config.yaml
arch: "convnext"
model: "image classifier"
dataset: "retinal OCT scans (Kermany 2017)"
train_examples: 98430
image_size: 32
crop_scale_min: 1
horizontal_flip: true
color_jitter: 0.2
targets: ["finding"]
num_classes: 4
isotropic: true
norm: "rmsnorm"
hidden_act: "star_relu"
mlp_ratio: 6
dropout: 0.1
inner_norm: true
drop_path: 0.05
patch_size: [4, 4]
conv_stem: true
layers: 8
width: 320
kernel_size: 3
label_smoothing: 0.1
loss: "binary_cross_entropy"
init: "orthogonal"
residual_init: "none"
optimizer: "cautious_adamw"
learning_rate: 0.0015
beta1: 0.9
beta2: 0.99
eps: 1e-08
max_steps: 40000
batch_size: 256
epochs: 104.0
lr_schedule: "poly"
final_lr_fraction: 0.05
warmup_steps: 4000
weight_decay: 0.03
Rows from block 4, named by matrix and row number. Rows with one number belong to one neuron. Each number is 500 + 40 x the weight over the matrix's rms, rounded and kept within 0 to 999. All counts start at 0. Numbers have three digits each.
# fc1: MLP up (model.blocks.4.mlp.fc1.weight, 1920x320), inputs 214-319
# fc2: MLP down (model.blocks.4.mlp.fc2.weight, 320x1920, transposed), outputs 214-319
fc1.1098:515527495546515569416511477485532435435497478510552598520467505525493503503451556507496473515555555512477520541512516477514453588422437475477518478464543438523482440481412519488459565446568484486490541476505469526488474459492444480521467572546477508508452532467494541505446490504534427482391555553431553474510511505478
fc1.1099:472489459493545459561559454423510496507536452453533461459512471477504522451447472513494482507472490490439593515494539495476430484529463528471516491473517485512482482515503554507522447490515495569598469540563431545513463526478535449538448503533548482460494494526561476453596417491492551501510521519515500540472452464401
fc1.1100:476525524579502481469535498447499503452513523466517460474467446471522504469433507485458517516531538540488456486448493423566466506536515449460454464481488439464440470460498467436490572450475482556488434482494492514490537573528547507478537542480495480524469485465504535498518478540568580484452518411525545570498565552488
fc1.1101:528428512533476497450440484517513501493431461574451477456447500474492582447436492491476532519542519446465514521500467529559476464494506492458476486473503473502488551487520500444501493463457523529481526479513519486451497492528505495538482538451497512446543563561490508523500525535473516527465468468564517575513527502499
fc1.1102:547435502567436505433477499444481584492454516579441496522520467501465570477493500488511499478452604432500503464417556494566510411514509509499523529469429548499522479489470432501496487477443495510539518492526454442504454496488477391468502460547477523517568452461545550528447492570500530534520573409538495536491544498465
fc1.1103:436480444452555494537472521462550473522498461484504500479499464504519489528480510508570548550477467516484470471453467491488459518525532517549552496485469513528493575432486492493464485434499630452557513501615522520530551476493511517469486490502484495471482491528457542480470427487516492555507508529464546553517510362537
fc1.1104:543485442505517478497488463562533503452543446617507454544516458539554536516495508461522566514570527483538442479502376440455491494476512488489502510581564527492500540464467539491507527526523489437489482539521432484531436435444470543506463524564469521488476490425424469509526542489532524471543543466514511472434503477551
fc1.1105:539499530541573451524455499501499551507489537481494505521454481511501551455421540539479477494472496496513558443490529466565518502500465503525543522488501470508493485516526517536561448443546522496432512501483509524467482450492465473448525535518508525578492507512478503481495488522502572561508491466527519464481490469486
fc1.1106:455505509464539493504554552486501478505466505451484535499495496513520544438474503532475488537485531507513528433525485540496455481517478480471486473484503498530443482499523520457497483451492534485477537485551494500468500509527459506519492527442470511539511496531475549501459495529504472471515531500505485471523492480550
fc1.1107:486492524495424478565487458486445491459500489496530444489523434516443517471489447454490528514457535468522586413506467508481411394520499500486571463563518517527481478452570541532525495478498529487535481440573484489495469558524524510544482489446473507497502501481517472496480474544530522466489570505528492498497489476475
fc1.1108:431483496576475531431472522487560501567472512442588559508547538630577521500569492470478533510524498497463581513505465468547517500436500478461491491554550541479443510503515444446514532446572531535550558518511530466429523547478508579487490504504615425462544445557484623520460505532517502479515479469508482465532530511531
fc1.1109:466541523487447595513507559566448563434399592489523518479513446430547513494467433534529463494448513514550491493502435500537510430513477495419457490461470474543520483453449533414520543432516493479553543551547532483543503454596374471491437463537508548533578562517389545507541498553489469492474470444510512542510537494475
fc1.1110:438422490545587493553519548545475459499540432510488431494546464453555579470531409558482491541515501479486513501429513490491433536491450509515511425532533529522537492514513494458536508504538480515466498497534455507529472552547476465502478506446454550575549515444492609492482551464495494527542572484489500473471491504530
fc1.1111:470440454534562555407498516527551462463480490531539539462447533509516535402531498542533498488544519490587478511482575513386540506528529435481483427488424543503504530499554433502516520463491485497515504504520463476531483456487428580473634557600512564535509525491514528479575554481521465516522541481516487506519534475476
fc1.1112:494546545522507486477501475507476526535521477497436530486470444461492579479498518500466494573523509502524498496543421517523458524517524455457558514484569492544508528445499501496525500486503506462459519454527447493485478496478540531473489552510512526486500543506499558427410516490536476527495501495489479435474539474489
fc1.1113:509523445472466490518550485396527446461494488431500481504511478577485512461525526546460507470463525472539519470537464525506427564551460457495528481503490533466473578498474495515481534526426532469522508481566535501481497532389539478475479516513536476511525478530455490497492463492514434510503533502505526549560509424547
fc1.1114:477450515523559524446529440532474455477492494498512463526489476452454521391415528462463498531515568463582497467474518500569433544512445477429531500519527491513564458451535567436374581457473496525483486515503492481495498513548465540478573488459491453545531527459494525542502488456547555565509497448451550501478515514491
fc1.1115:529394477556517501491516473525460445445504465569521439537547425573467502495454491484468549497494504522456481501535381504477518556488474523523532503514488568507499470485461545491520487514553492434591492519564452449485497491437490505487477547589460471468420470485454488462498508513485492540535499469530559483475501471551
fc1.1116:431509471483439502477543541477491498558516476547579497482515495443517568416461515562511447503511571521416523491466542478503472505528518525462524496471435496514474497436451527524514532511526517514481464526532509521491519526462514430541530545450534505516553481550518492491486442422509498538514531466514508519513567471505
fc1.1117:539480464532435524534510506526494459517487486587511503553464423542542509498400425507511561503506494506491517486471396533475457509482483497471528515540471463540480491474522514460523512517511537440562535493545460512525487476446476583459524549579517518417474474466449524456523550527477517471479499476468508497465534472478
fc1.1118:475465508493477512495471579530523516494471485513523443505531531516500562532542452567500504553440517493542530446479395513607440483518444543489491518557535484545562523466524507450435540489588571485546542506583508483475462461470473505518448472547512550511511525567451528489457529527436506541503424507576515504511503514549
fc1.1119:545544550514435440469528585466461473502508516412442477505513482475461486475538521496438511537522555506533481478515518509467503460534547463425550518574456512531422471510551510477531441489535522459544527449498498503616528558550494501504524501500477460432527468524471515509517499488487446522482524511521499491538528487422
fc1.1120:485481511516492505484498516425507507493486524462530493494519497515476572481503486500481474539422512563490531487502492515522473511487494465444448531491548544471477476516490473423538494461502505494496522488565513443492464493446489458457526566473479559527477518545506569415479477489445491504519521500521539435518526421572
fc1.1121:470496521483547481431470462512541501536487468513523514507488527447491538398537529480468485569496471548541530473553459525548507454540556512410492466458515493552564516440558490417524473502483474513490537455543526510479440520518532521484459502472500507460510522529496483449404546426452415524550470561498456454478465501547
fc1.1122:477479461469532510463482511497521488493448517507524527511505480513521552495495495495499475527527484529532537470486467452544531568519523491490493514552519464519564477475499501508526497492478556493577517536497500513554466478512525437470511542487518488451475543489526525474390507469502476507499448556462513491474510457528
fc1.1123:524489457506478502513523487501510482489471487520559526547473501478518514530510552524544496514549442463517532556498518514514520487467525525509506555459491503479520507492444478515575485482454544485519532545502426483519510472504511486467514529541485506525479443471523492453431504494486544549485497481436546469550485417510
fc1.1124:526524455530519462497515510545457492452505481439554519499502522450467571467474471485428486570482496526482532520495501522491485512506499514422457491471537520459448465507536506423541548461491481480490521462539499471470449539503517485453486470485513521493548541540467517428518519428427548513548544480467524486529504440537
fc1.1125:501548535511501439519502407506468500534437510484544487481491511459456537441439530520488486474460545514427594469473512516540453436539482538515534506458544529477514454495544559542551468514517520454506497493581502521455439535488555519547564511509581496507491473488486466476406467589523519505504510467478479488484461438519
fc1.1126:457579442521511566521550495529576513460436558514545485499458533598524520556493524509538458489468501548486525418552464525474549441546498494541430450389501554466416515471488493510463503441513556433551485502510591471494568433485486483471438447461488536497449477550534563471519470589547576502513528471481509522581548482530
fc1.1127:611572493490523504465563518471515385504496556518535500493477569481442511516499640509429535491552512525488530465501472434539482522483533472444554541497453482490446379484566551480507550535460467436433476428479501522506454469473375533543528515455603491507510469549447544519440484566596468477495508500458569458457519506481
fc1.1128:514473489516464481508475479523474477493481484478497486536461509486493527435466479498489486532550477464561512473502520506459473542515471477425539456490549516496512458477473515422518479502458519484540515565518472455506493485527464537466576555533553502544487569541463494510536472441543504520490426476484548464552485491514
fc1.1129:516542504479451490487486489522480595524477493503456485511551470577491555477523574553481474503482486562469474471514475492493510479485536501475437476467463572505525509500517469457494541424512495493478527500511526462522502489434444476443568503452473517523492472476498481422520531542539474537493551523476500510476515406566
fc1.1130:447500448557514653478522487517498481461436573495485453387496437513477497533430508519532488478445621531459485502507482491499523469527464484527461463426481493516486499498403455492449512424506531449566486500504545449534534447547457444522502450586499594566473491556480518533470431548466480455450487476549539573510547489436
fc1.1131:556517529509493614415416528407455414482519580471497535442553418470409528504363572558442487532471476451486556426568520481558484483453533466524431587509454518604496460449492569529463534558500440549428484414513460493525447497569542484535516476415533464493494427536481476509481483581519508489447517509534456477469507483473
fc1.1132:500510486539550406534428486508506523470474504565518491511446497502406548484408481492558497515477478452524472537472538491503555519488512493459543430539420469385502554439493574477432530487489493518534432512498457482522479533521458505488508514514548578451531591488468523454588573500514510468419469404549513519474506493448
fc1.1133:548472526458450522503570569443449467438527433484534610501476546514537451453585488475539457441501503466449520462445563436534565531519503466486592402536530447498442446537470517448468549494534460544527465472454483483521453415548451481584425444537580497469527484446514536527550589540545473479493438448416542483444511522459
fc1.1134:505533558522420488481449565476502460476552526496506509457488458485475549470530529530493467505438485487500438479541533432488456502534529503470511458537485533556475457431493473464525497490524452509540504557534465451580542517485450459391461548501545459535466509568485502432545464494465381570464570538508460534528535491556
fc1.1135:511538524508524560390525513459526446539466549533548487478488532510508477465433528535483512530529519504413521446508439488556483504487518451478517482410520510509426465492539527459551485526550490499473556449538485439464477542458432526490499493470502499470522476472539531523487510587487488482472510491527494523461536496411
fc1.1136:492534517531469454467558493547479528472540525525407521529475520579493497513565485504470432553519585502431480435485473456468525442559579493544441518416442478495531441481467504538479493496503462484472490544518533483490536494540545562537463535537513489481504533537497469520475539532506481471506475495486512551538519486517
fc1.1137:557518487518506506490472547504552537505532460511572487509484462484477544493418472559481457514542465472454477423467558447513399481539452487511519464515499514539564432473503485550530569487467462526536495502560438519534446530537488499470546439459518429573491448511441461478502496541506526485528551396445486498509464471504
fc1.1138:473456500559529508463544478492529524508474552521476546452468483473514480512538487496507552504457546503511456518494436516501478539493443500489568526449546465566454496494497539516491497496522538525498518563514525453516558473453464506437492611524554523494496486533482507520497477481477476514506516555513463475507490445570
fc1.1139:484518539479496527465527506502400512399533511511553523493553508505425504543488547479495562513432476541463490545470447478507510509464520493523542517449475565441508482451431479547509500539502474491497505465551520391513554530463530511585529532478468500515546448476510487499452455513517493505560511425504544441475491477446
fc1.1140:490465404434500469522541520402582471500444462430478470534488497520521516502502476547457496479481505460532478486505468536542449581530491507482522471511522545478472552505547462512522478544431543485482516528515488481471494504405517491447517531542503481512509504507494503483520483513525427544462528566537504537571466422488
fc1.1141:490485502488513511427471457524531480552462579520539528444440480551506470437534521582476549519491490534476515500508449423501544529427469445520475455483512493533445483517549555471535526470521561523564542482529569493467506497478438445464480491492502491523477555530536560485493472505546491539523475501501508541504504464472
fc1.1142:483544506514488557473511530509478527493541515481523490485557504487483508493503522467505554533535505520426555521463498444489495525497502489486522574445465521475499472462463459539563499493489522508489593566581488436473525531542477495541557543491475506569544466525568477506407448459524464454504477481451535484486505491459
fc1.1143:389545447453565538446439577506450519465451513532468591428507449507457486416514506530460456484403518547492501665557479413505540532485534447441472521494458520466565494470526510501464513498506497479473499606471564372522518586495485421505522470521512508505470509479559488482536511558550507525541468478482496564488559471475
fc1.1144:525572521461572533597595393505495568468508532507477423492510425494499549505442424453536506494539528574505482550519532489490460467527537500532528536508531446487492484508500542501494565463494472481556497559472456453572522495513461481489586479549500496545522560537404579495587544515574502513437448437546517473538541468472
fc1.1145:553454502493546491547455530513442474465544428431478509471499417541437533527482543537500438479549516507479516512463538534515375524476526606507550466503563418541483465469484502470480498449458423454509414514581473495550477463495463508516523517496564520593521496553473500442555503483565478521542544458493524439599424520430
fc1.1146:570526512581452556511457506534519484448546484543473502492491423479571511535467486545552497585538464499461561450480465515517550519457512544526502508499429431494441474472483535449516469471437492510549469503468416552490458484537499519513441519548468457447520464442514532502473540541526590468470529489452572519450464529411
fc1.1147:468506482517443563509422510465456460495448483566453459455478443478459488558436537521526518530485528460453460544491538512527503504439454496516484463437555533483552470489474519529536478486501504520530468499498480439472518483457476522520488496553495554423482489497527486505524531543482481477470554486574528553455527483523
fc1.1148:459498486522531520460517482488513516454503550476506503486509466530510490513433472540452415473503515492461465434513485529581463519486447441484495464528478476526504477549503535518475565536518468492533481583482494511454508433456463471443504582525502528494539543551440619446516547532555532500481483397516510510534527500533
fc1.1149:550483492508463468424510491474472547453490467572480480496525473490486661468509467599438512538477509515532485528510423479513483461462524452449532498526575522574442543448535562415442485484448491449471556482538488465531473512466459539548454570502518578541454500436531490443459505545541496515478487486441473471456477515497
fc1.1150:447492510497514548515504512502511547534476489491509526525450507440544586496469496521516465522461479490535461528509516470447519528429495518435551522513470493511490486509470490456581449461484524535471523569520458510519463483491503489511549579509479453479475462550554607466494519457473536506489572433518495445548483481501
fc1.1151:563490509464429458427545562442519526507496534469496450507487440467528543468534520463468461501457479528520467538496547481454481568525523484509558548490477480471557544436522518511471492476497510487584525523547504530447503506457506480462567506455470532487507496547512558390520465498495491616541529540481549542533472446454
fc1.1152:454422505566525539531484528540417462431513508563501526498472465492455575483431486509484494478415532478550475439480471465557515481486549493504558423458465530532521430465442521478530467498522507498520506485515464492521495556509476496443531537504491550544459562493516578484471514462441461531470554499513461489461504484522
fc1.1153:433434533555505555513539459500519484493438524567502419531486456496525556473577429431542560533428485526526498488488493528418459520484546523526557517477451537546462552479419502463465513509509512504571467478505491489510491548498526570515501513452498493507441589519509550482456533526521537512387533471505504506435478456451
fc1.1154:547464506476459481503465481521496490421491461539481481531495500565477503510487504575521477488530499496503510537453501492545414409557523534500568433516556480477504509449535513513476512487394481467525502437529500496501522460554431478522518530470494469550448566491441447485546521525549508513498540500454533501499517494553
fc1.1155:572570501496450477529502450478507489495545514457500587489539440573474513508501493481505443497460474594453478513509461521469514456494486498481436476487523490474485523495470438405498538442485504470523542448551563488503504450486470489504465534432495549518571511514497587434529516493409494466497512510523535480512462455514
fc1.1156:507576437469439494501556547455561475545440458445463485530490541569528526442524481526467458491457507492499536495535476501515501572581443486502482539512458547452547534523520472510492496525467573483578501518531498464487489512449498550427512493548594529518445481591478486437447492448495426516554522585500486519601486345558
fc1.1157:458455481503450518510480587468477499462502545567510555454508406519493547466539469475508497542421501509442498521497461487461484480493515480502499430505469535534530501482535521481626489452543506475528487578533491451535459519491443413438446554496440468515460509518434540470507499527525507517459533474521505556537511465547
fc1.1158:553476473532561505423533502466494572471502480569493472481525472459474619460450530527391499587541540515476450504505382487449486503490519496433516545496477507533518516412555471470518509526504488457440536474576457473465477494437524510525493576538517539509454483445485498466405530473519477477532502485511526475468489465508
fc2.1098:520491439539432449490490530447455522531428488514468441500424538500491470523441597514506496644547550503494515494451523504527496493464459497462526538512479486495553507511563484479541467512539492568560554490596462499448523552494493481515549488527481489567505527527505517541535530509467487513471535491507480546495507641556
fc2.1099:567503488557464482504520507483511536504543499517514435523550521483473492526499551486500508521521491490500458538497512509502500535518499515505534529519487522525513536484522437530512477491504478521456552448549465564476463501528463517560482482475533510540497472525461517511511515472519500496530546502523521515527504506454
fc2.1100:537490502522480470539547500453523553462547514417526466534496424491443475524509510547406504440520544528568555414599500484470531439499501468490541474474474582464483484475502566513404539457408499471471507536528603569492568479565449514465403569530480488439479486412466469430488526497555496497550504468424540479519488520529
fc2.1101:488452533466478511484487473445506482477512535458518567517491489431475447533442589538493543457479430489443516537497482497495475503506510555528535497483472490519500508501547492459489491503440459465513469516545512500491500445509507528472516505508455488494478454479491517481544563465499563456489446526480502505497515549450
fc2.1102:550450483479459445470493462512567543464450504564499481511464498497565389531431541516524501494504535521487545514530520417549442473492481491496481594425453420475477472452533516540497425579529476612517475484463477468456448518511540561530547454464435540527498418477561509543511497505412472479498507443526444521459560458397
fc2.1103:449535455493522431563445422419507478479325498473517424416469488391417480452572607473457471559525534505482524430531406480576539528432384460447600493420498442461590488439527462394424513401438486505508529489618552497528574503504516481545515441409512448470436480439460425439495512522530506445477513469496513558535522581500
fc2.1104:496489524522507453526504568545474516515481451507491518497519488545517477498433527557505497561549544498434505537490516468498516536557482518506499441500490425455499525532468461457518513525525538459601485466448483498433475448550450502507521483492479471458480510469472547526499436514492479518532521519558476527535524492506
fc2.1105:463467470505473523480447479507465543528482466505495514514499550496484435459451561516484517529521492509406489510518566488522481567491520512474478521482431391551556460485523451489443521567508506542536511432540544440545465499513510495514538419528462469532498440506470534561533532484511454482538522469499492506495526572472
fc2.1106:515437473442476547473441480484490460513468488552462553533485498520547503556497484507527476537470454497584490519506581473457525496540518530539532505509448506547463497454502496467525509504485519514489533470555502484530438472477535522539489495553478485495489427505543527528513500480495511536489513522489496485494465519487
fc2.1107:551517504547457537534504507463501540492479520420446516502529532466494504461601531426503447495506449489544475471497484512432443524458525474454517475484532563434525503481560517553463514494503446471483563523577506558503552556480490483482434529469521483529491511530487502457509583479529522521510476530524513485540498525478
fc2.1108:481481522464609545496524480509548486504484454502484548441537492472506514528575402504471466434461581593459553570492470487436571486485431476513486549512520473542504551560458519389515480464490556479528487495429507503537458399550488542433593470521462518519512507445531575547491422492436486469429525502535501428498508407467
fc2.1109:396471491469512587474519517501541511463498543482544591504503532495454492531445493521501470483497457439439545553503448501519537536553525567536532549426440559512439546525507502496511469512519533488512462556585454443510480446525530453389549522470444523478456447469530499562460398484490512521510550430474479511477491582482
fc2.1110:584500527528479475491465515511511526510418512469562446533498490549465422507457483519495496567554453507524559433495528407529480489511473559516495514488474524477485547563470473462526437499432520411511534493636478535553438465454395471499468548516509486505524419521538497498511545551482550546511541507525491524496505604533
fc2.1111:449503512526516474514545497513541494503501464499592532554499495471507574532556497418490495407491509502371542565554436471528538439502558494507450504444544476434513500505487524503530505517528536528539471555358470468500523486504482495488496515502428553422552479472520531451561503530535471485538528502522457535558545377457
fc2.1112:505477470532479555466448498490500443529465515568497535497434507455526480525504456498513478589501474522561484478499560497458506528516481544521481551501499455591511512493514505461528490460510535497507520451583500460518475441464486484470490497509487479520474434520519533552449510493479559566493479514521465499475488551470
fc2.1113:392457474516496478519509493475501456508481443496465422457518481502468536443583503502421479553535575535454503516527500549474508483469430441467512467509533435529562422434537450468418608462482451519522568458591588508550554561607511460507476417551515475465461536436418487462536543481480478439497533534443551518550582553460
fc2.1114:541459492511490548512513485533530583503523465435412500555450450523497515535502567498488475473447490475539529495573558428425511448535444549545620494559463558461423512495477549531416453500433559493490561482571551514582498443587510516548487473564458473498466439412417485458444513573454526449487481468419549491538505509526
fc2.1115:531474534516511488511471538508496524539485496481532566444505481493547470454430512598533495610492481543460504489518489462557545569520469520492556539429523405434469541504522489491502474504490502442554463461395504466474497503542501498510575468492463494492507524476529566590535418481506475547560518516589468482506518453434
fc2.1116:494511464534497456519448531456464526511504485531470463473523542465415524485471529476524473571484507524521534480488543495497445522440492469485533550449483512489510469473570558573461500512546457520507580499627545615502473528526561539592560407486506520489461438488534537534525562458457467516497510501470493551492494520473
fc2.1117:495578547527519491468522552551516467510509532580516495524531509577559488519458484526527547602543510495490486513464497473521537556574455509543461502462571414531474468507481479469557551578548567468591430459412458490470416453615461555514490542408467527440539557510462551520543431482540508514526539527542458465499542481492
fc2.1118:489504466539437505509465459488555503429511484509556546531495538511463494507486539485466487508519480508490497569545519475480508559508503533509550516418506536539452522486494480545494503537517463480499467539599523487519462481533568460472554517495432516535480450465507571530469509458488533498553528512543475500541500629452
fc2.1119:525490528496535633440469476470485462479527516580466482510489521462507506580416390566482502496471504516574483487514522510472518520562509508593479481498447528607489502419477482506454547464545500510509525484577553483516375443509463435485405536498520447495502430458515512503542550501477552490542516507479501527522484578582
fc2.1120:477520481448507527498455485507449412584434503451543538494464539494506462566507522490562526576450490517539494476467491415534567481522470543527478520485466420498499539543468515437512480456515547471554499477590488409561512432437478554510524429469453508537494428502503527449489388553489512459445452525515459509509456625491
fc2.1121:536546568506467588431456503555527476516472563623523533524465512498569441608501352514564539488462416462494468475439532532434561562564465538591461519574486459586538476424478533506542536531566563554528492457444491477531428408523474508509445559452546529525525445555466470544533475498492569558501458493512418483441492418528
fc2.1122:544479491515503476498447573548493511499505498500456550508533505547516483474534490474515533554508500532505465497504538553457500498472462469491506487483516470526500446444507514523506559510520480516530519488553528487479514526520517519463445510522515515524503515515497545496514494516453501501432527546502480499474499572465
fc2.1123:510495528513556424591467482523404570485478495468514492496473469467468430426447551547490507500546475492537506510525464498499540536407439495455580507472506485496477509469513528465445527545460491419492413484564528548457536488471473521495506495499470520463532502520529474515545506464491488523513474508544453542523475512489
fc2.1124:461485455487509497510484485483452443567496483437499545515512511491439500557476570449504488569473534481492447514533495450499550474556501554543510454470469491461476561518469497468490429464490558501517513540607490421544501434495518495528510428487409491523508480420469496422471432526469499412476492498449468527558479602506
fc2.1125:515519458482480506505535488471482513513463504478449487495545522454496462480509492493518497553549509493471443552474471505492474548453536495455492535465419440460586522509568490566476509519525464548458555527601495520484548561488545490513574453487502466554495479537502506529528536499560501544545463544548513533509527550499
fc2.1126:471502524524469604522424510443493461451572514480502538479497516469519491504543482425474518525503459542494518510510484568472589578515491464495468524500501522529418489467430439448447514397468533531469422491519554486502489373538482477474531516462429546557456478469436443522474453563492570507453487502553530485481564645483
fc2.1127:505483467535517456487517537482438532474498443516505488502448498507495520453542480577429446494536570569542493516499554484514494492501494459479500491526476506482448456520496558523467478517547498524530494507585546592467442503472545451569594471571514440548470541522533545571552527566535496507448480537506522498469498559478
fc2.1128:449456495444526580547522484509553487539509533472496509516453505529448527522535525551527450485456451458463484532567475475455490506516468564549493480516522513461449510514422532537457435501546548531509523500561533463580475423542551525539549410529418460543497432435456541493527504510502516440435487501468488471543457479484
fc2.1129:507430481495475473553540447479468523485468553444487487553484516418463553537479556495511477542443505462569480528523551480463561488542513567533524521512528509495452545483488489445491483480504536495530497533555452483514493483502505486499538419534453479529533477454465539518514419521506559429541513493536506535566454541531
fc2.1130:454490488525520619507460518496496472528583513429475588479430470466516394479450536566519501524448508508494597483556506457529582618576442526514577573431429538453422509477505536499551504479424549469496417534536508430474513418547554505439584487418407538573468485426514471588536376441436497455471463484555551491471492554491
fc2.1131:466511451486527495470501552485438470502560509542522571552625602531498585469634525565539490460431470571496486504428486516425474495499477464508488457489570558501555494570589490504500499481581469561512514531495509581441507540500596483583590469489548476503463547541489675548532494499535464456444475579553520497491535518463
fc2.1132:501518490504519529496510517480474489509512508538477478432509554509445526560547530529447503465521453474545507487497495472427525499490487498544499454525531449563409505522476447458438494536496522503519503463558526504549468435502488479495479513509447511515498451467481526562488466466501530541568435581493470504514530529444
fc2.1133:506482521553531503531513493516574504507482514520512517480510522488505527475531471497492492522522469463505448493528515502452538512512462532512530513490609504446490475494486505461495514503533524495467503501654518519526447484508484490476506496500472472483477558488508518495480483522494490524527493482525470481491509539484
fc2.1134:434491445531541557534500574441512473500510457503465488416544490474512489466460469570486480522485510600442447592468463556589519455499455472445503487507452495492422506558533466606485479515588411516427485564501531497515524494504546435477543435499505534506477455516538492559526479475483430509473562449537501534469497571442
fc2.1135:420501484483527471503493535534438504444566469492497493536508489462528470505442496529469484524516484515512493517503575479483551522492478512478508528505384500473527475502530523512478511523499524548538523514620543521520531443526549548526535513562447532564490444471498512561542479504509556531515489460508475523460492613502
fc2.1136:560466432454572430455526556506421495463445440560440454496564541518476581533474475537461480510493557501587492529530623470477520453486460517557598413495519506513403480480490530508535511432493492580552476458499492498554427464478532516597491567573524519513436501498553529498443473492481515513456544531525576542488486559487
fc2.1137:454531440495570567510543556514506511506550511520427602476576570489507632496580473589559481503491454534484483468481491530444507471531507477488600415542499573461475530550602551565516490496534443554455494527551431606511518563471631469570592426594528511512505506538500572510500521569478476524489527487526542477448468537529
fc2.1138:434457466443482531503481520498582460464509542481539531481470519429530502520577552474517460515520475461454573521498498489502558532494586544487422566545533484484476507524466461406493492524609538477462502518628511469513508500458473476426554509498482491501499539507498508538503439526502497537563494490501433501505511613466
fc2.1139:555475589487519575437499496559550510590535550494473592519470518506564521512493462509585546501406403457501458489463526417450586521595508572554514569550469507492544553507459510498550496578440562510560481440460427436526450480551486509453531435500498531497566509535472474524496414476467567516513492536507463449468463403459
fc2.1140:439451495536509500501515525504524485512526471518485473479508514497487490475536449509432477547503558557474529500523502568526536483501434445482493505480524482566541408411488464476426623490513487513540534475614591488529500520600437465479451485514515525461492494434392501525542514470428487439514540520430507483504561545462
fc2.1141:463476458539466492488441569489505479500461518482542488510468526524488455514470535560493504538514518532551508521493522495484556494481500516499440503499472460493493496514445482429504500480513582490543459504608514534496458438493471514496512479490495516555521523497497568573461485489481518542482477499525485513465477621497
fc2.1142:572522508593591550512464583522525505590587529507428552514443517448549565444530475481570468532421457464580455471531571457502515429526476550494512521540491575540413512457453570478505475544462579490477455466584496445551514492540563507468565444477480532494502470469500498542480424501469531542456551504489495451499441515441
fc2.1143:552495506482535547544519488457527546506578502436526479562530461482441566516478525552492474452455535459451456526577460410545469535507516546555510471531497557459520522532462517534480477542505539449504565539498503559492484461514477466554474469502495510437490557378556471475550543448497401512527530527436526511574482469500
fc2.1144:512534509494507445505458443549545513540462464460472506502490481498480500533602497576506510461536518461485483518497524470514544493508478574497486478563567455490499444539570531524508473445521545496540544480408474473528499550540460505488523499456463527499440523471476508452466465552501522518520460547466533464512483404530
fc2.1145:483491472499572540523526504522514530526483518487467517509537512445465503480421482554545443474498511505503566535498497505521506486498504510487583467517480550490542562549555536565507468495543445518502516529520459539572545565548620544603591412529527505555452472476489478553486488466509466472452546440479545557516451500517
fc2.1146:492479443517535449564539499467507527404506450391516486535539506518443452446422487483409490506540555549506513511580495502526534516427470410426539394481407523428515446447570519492410609487432419505541530553554616584525602524541477528546435556586507483464466416413492447491465484491513427505538496481444569510527535584534
fc2.1147:498451562525499560493492532494508493586555534483550536487493513494481509477523471537532496537449440501557478494517542514464490509544477514494537541436572533538457506498496517483463531561542498462479465462577524519569489498485516514410519460516486495513506526497491573557525490487434498508518504503497444437488492537480
fc2.1148:515496509506492493486492506487466512485495530517473516511512530467479507510495506541499522583511495493495494510474482488474561487488518509501498498507467533501499518540528474475506498485496493439523474495601491494514473483474499507500507500509493499495489472516500558564475476489511523567518500492515480525483486594514
fc2.1149:504493478604466540494472486472559461552481481540562503471368487528452428502476499533499492676495497545541541497540528531463518540481477546494554590450506478563489526498529478436493454461492500479416556495590532427442507432483546537467517474517506464535510457476473558610526507453473572517508523478529466544511519585462
fc2.1150:550459505523518516520543565437527482566566574439522511547465400525425550515551506544529492611512485469491496487574553499531428455558511483506453445512456584513497539504492546498534476452488574477486577556621468504484512452548516516508490398545615459528474477409481559441446473476513507551464553440400508511506380601500
fc2.1151:487464424553476529529464522495498428551522444534505436463488490469462542446486426492478439529538532556551488519508504521507516465448434477445469492451347470501491473472467476480482526480490459499537468489520542498503516499518527486531552412482471472531420418479475538516516514489437503488450529493505531528474530568470
fc2.1152:445478478450542536484461537515549532528440502526467519470462534577494455498446549616523480522471459505452504510505486505483475484514461512518588527541513472498474500543502487541506452555526491527489488495557509504526548451468566479462570479456508479524489528491510500576483487526490497444516487570500469480466499502445
fc2.1153:448489477459497531504499488538416452536447471472446487473474527588515459471535572489548468479511468489458512454474566532408478503483513501491535526515436444491541479504528509507523478505479476495480495495564488501509514493434518479476512483572455497524527408586473482468512553563518510449466528449517540471516463599514
fc2.1154:527515457513457520550488481454515521533439522499477457470468524451478548492489545470528453563493515481600553504499515537459498576456509467509565513486444539472568515468598526510463483507472466475499502519641494495591558499473529417503504501441471432551524453520454478525549558468510567472499482499534511555544471533499
fc2.1155:504465495537483510481484522511425475504415522444525513527509507504486542535435490500517527558501482512524496543482511470456538475532527558514512532493420449524530583554491472433528469488522536464558476494550482495553504462462468483469519468515487531489539458506508511494460393482480524474512514474545470505498485558499
fc2.1156:396459446496517473559517492449520446494587451463460451471545436484401500430522553529396415532500600554472479538587525539483527557469461436459470486491495500462465446437483449473387573475544450523489571524576609479520529532589513447501444429497486468466465484374425473476515522494507448418496527459451568504598554559528
fc2.1157:443486505488559530541466551451528490517473524481476540498486500485477503489482491557519492562482475529480495504508478561528489477503460511490466510440454459531456479535456487517486522501566454450476444498505517504553506429474504495453560458497502502495464512503547521525464540465497516483455484491522489515510479524467
fc2.1158:507510490600465646445513466512543441613439548605548510435347499500496423568440422465553531678500464522557495501510573533436557507529460555517483633487528442596502508481505442402521452525518586504422592449427497375447507421490491532432535472504564481506524404515419584646544418445446545588485491484512406510449545473508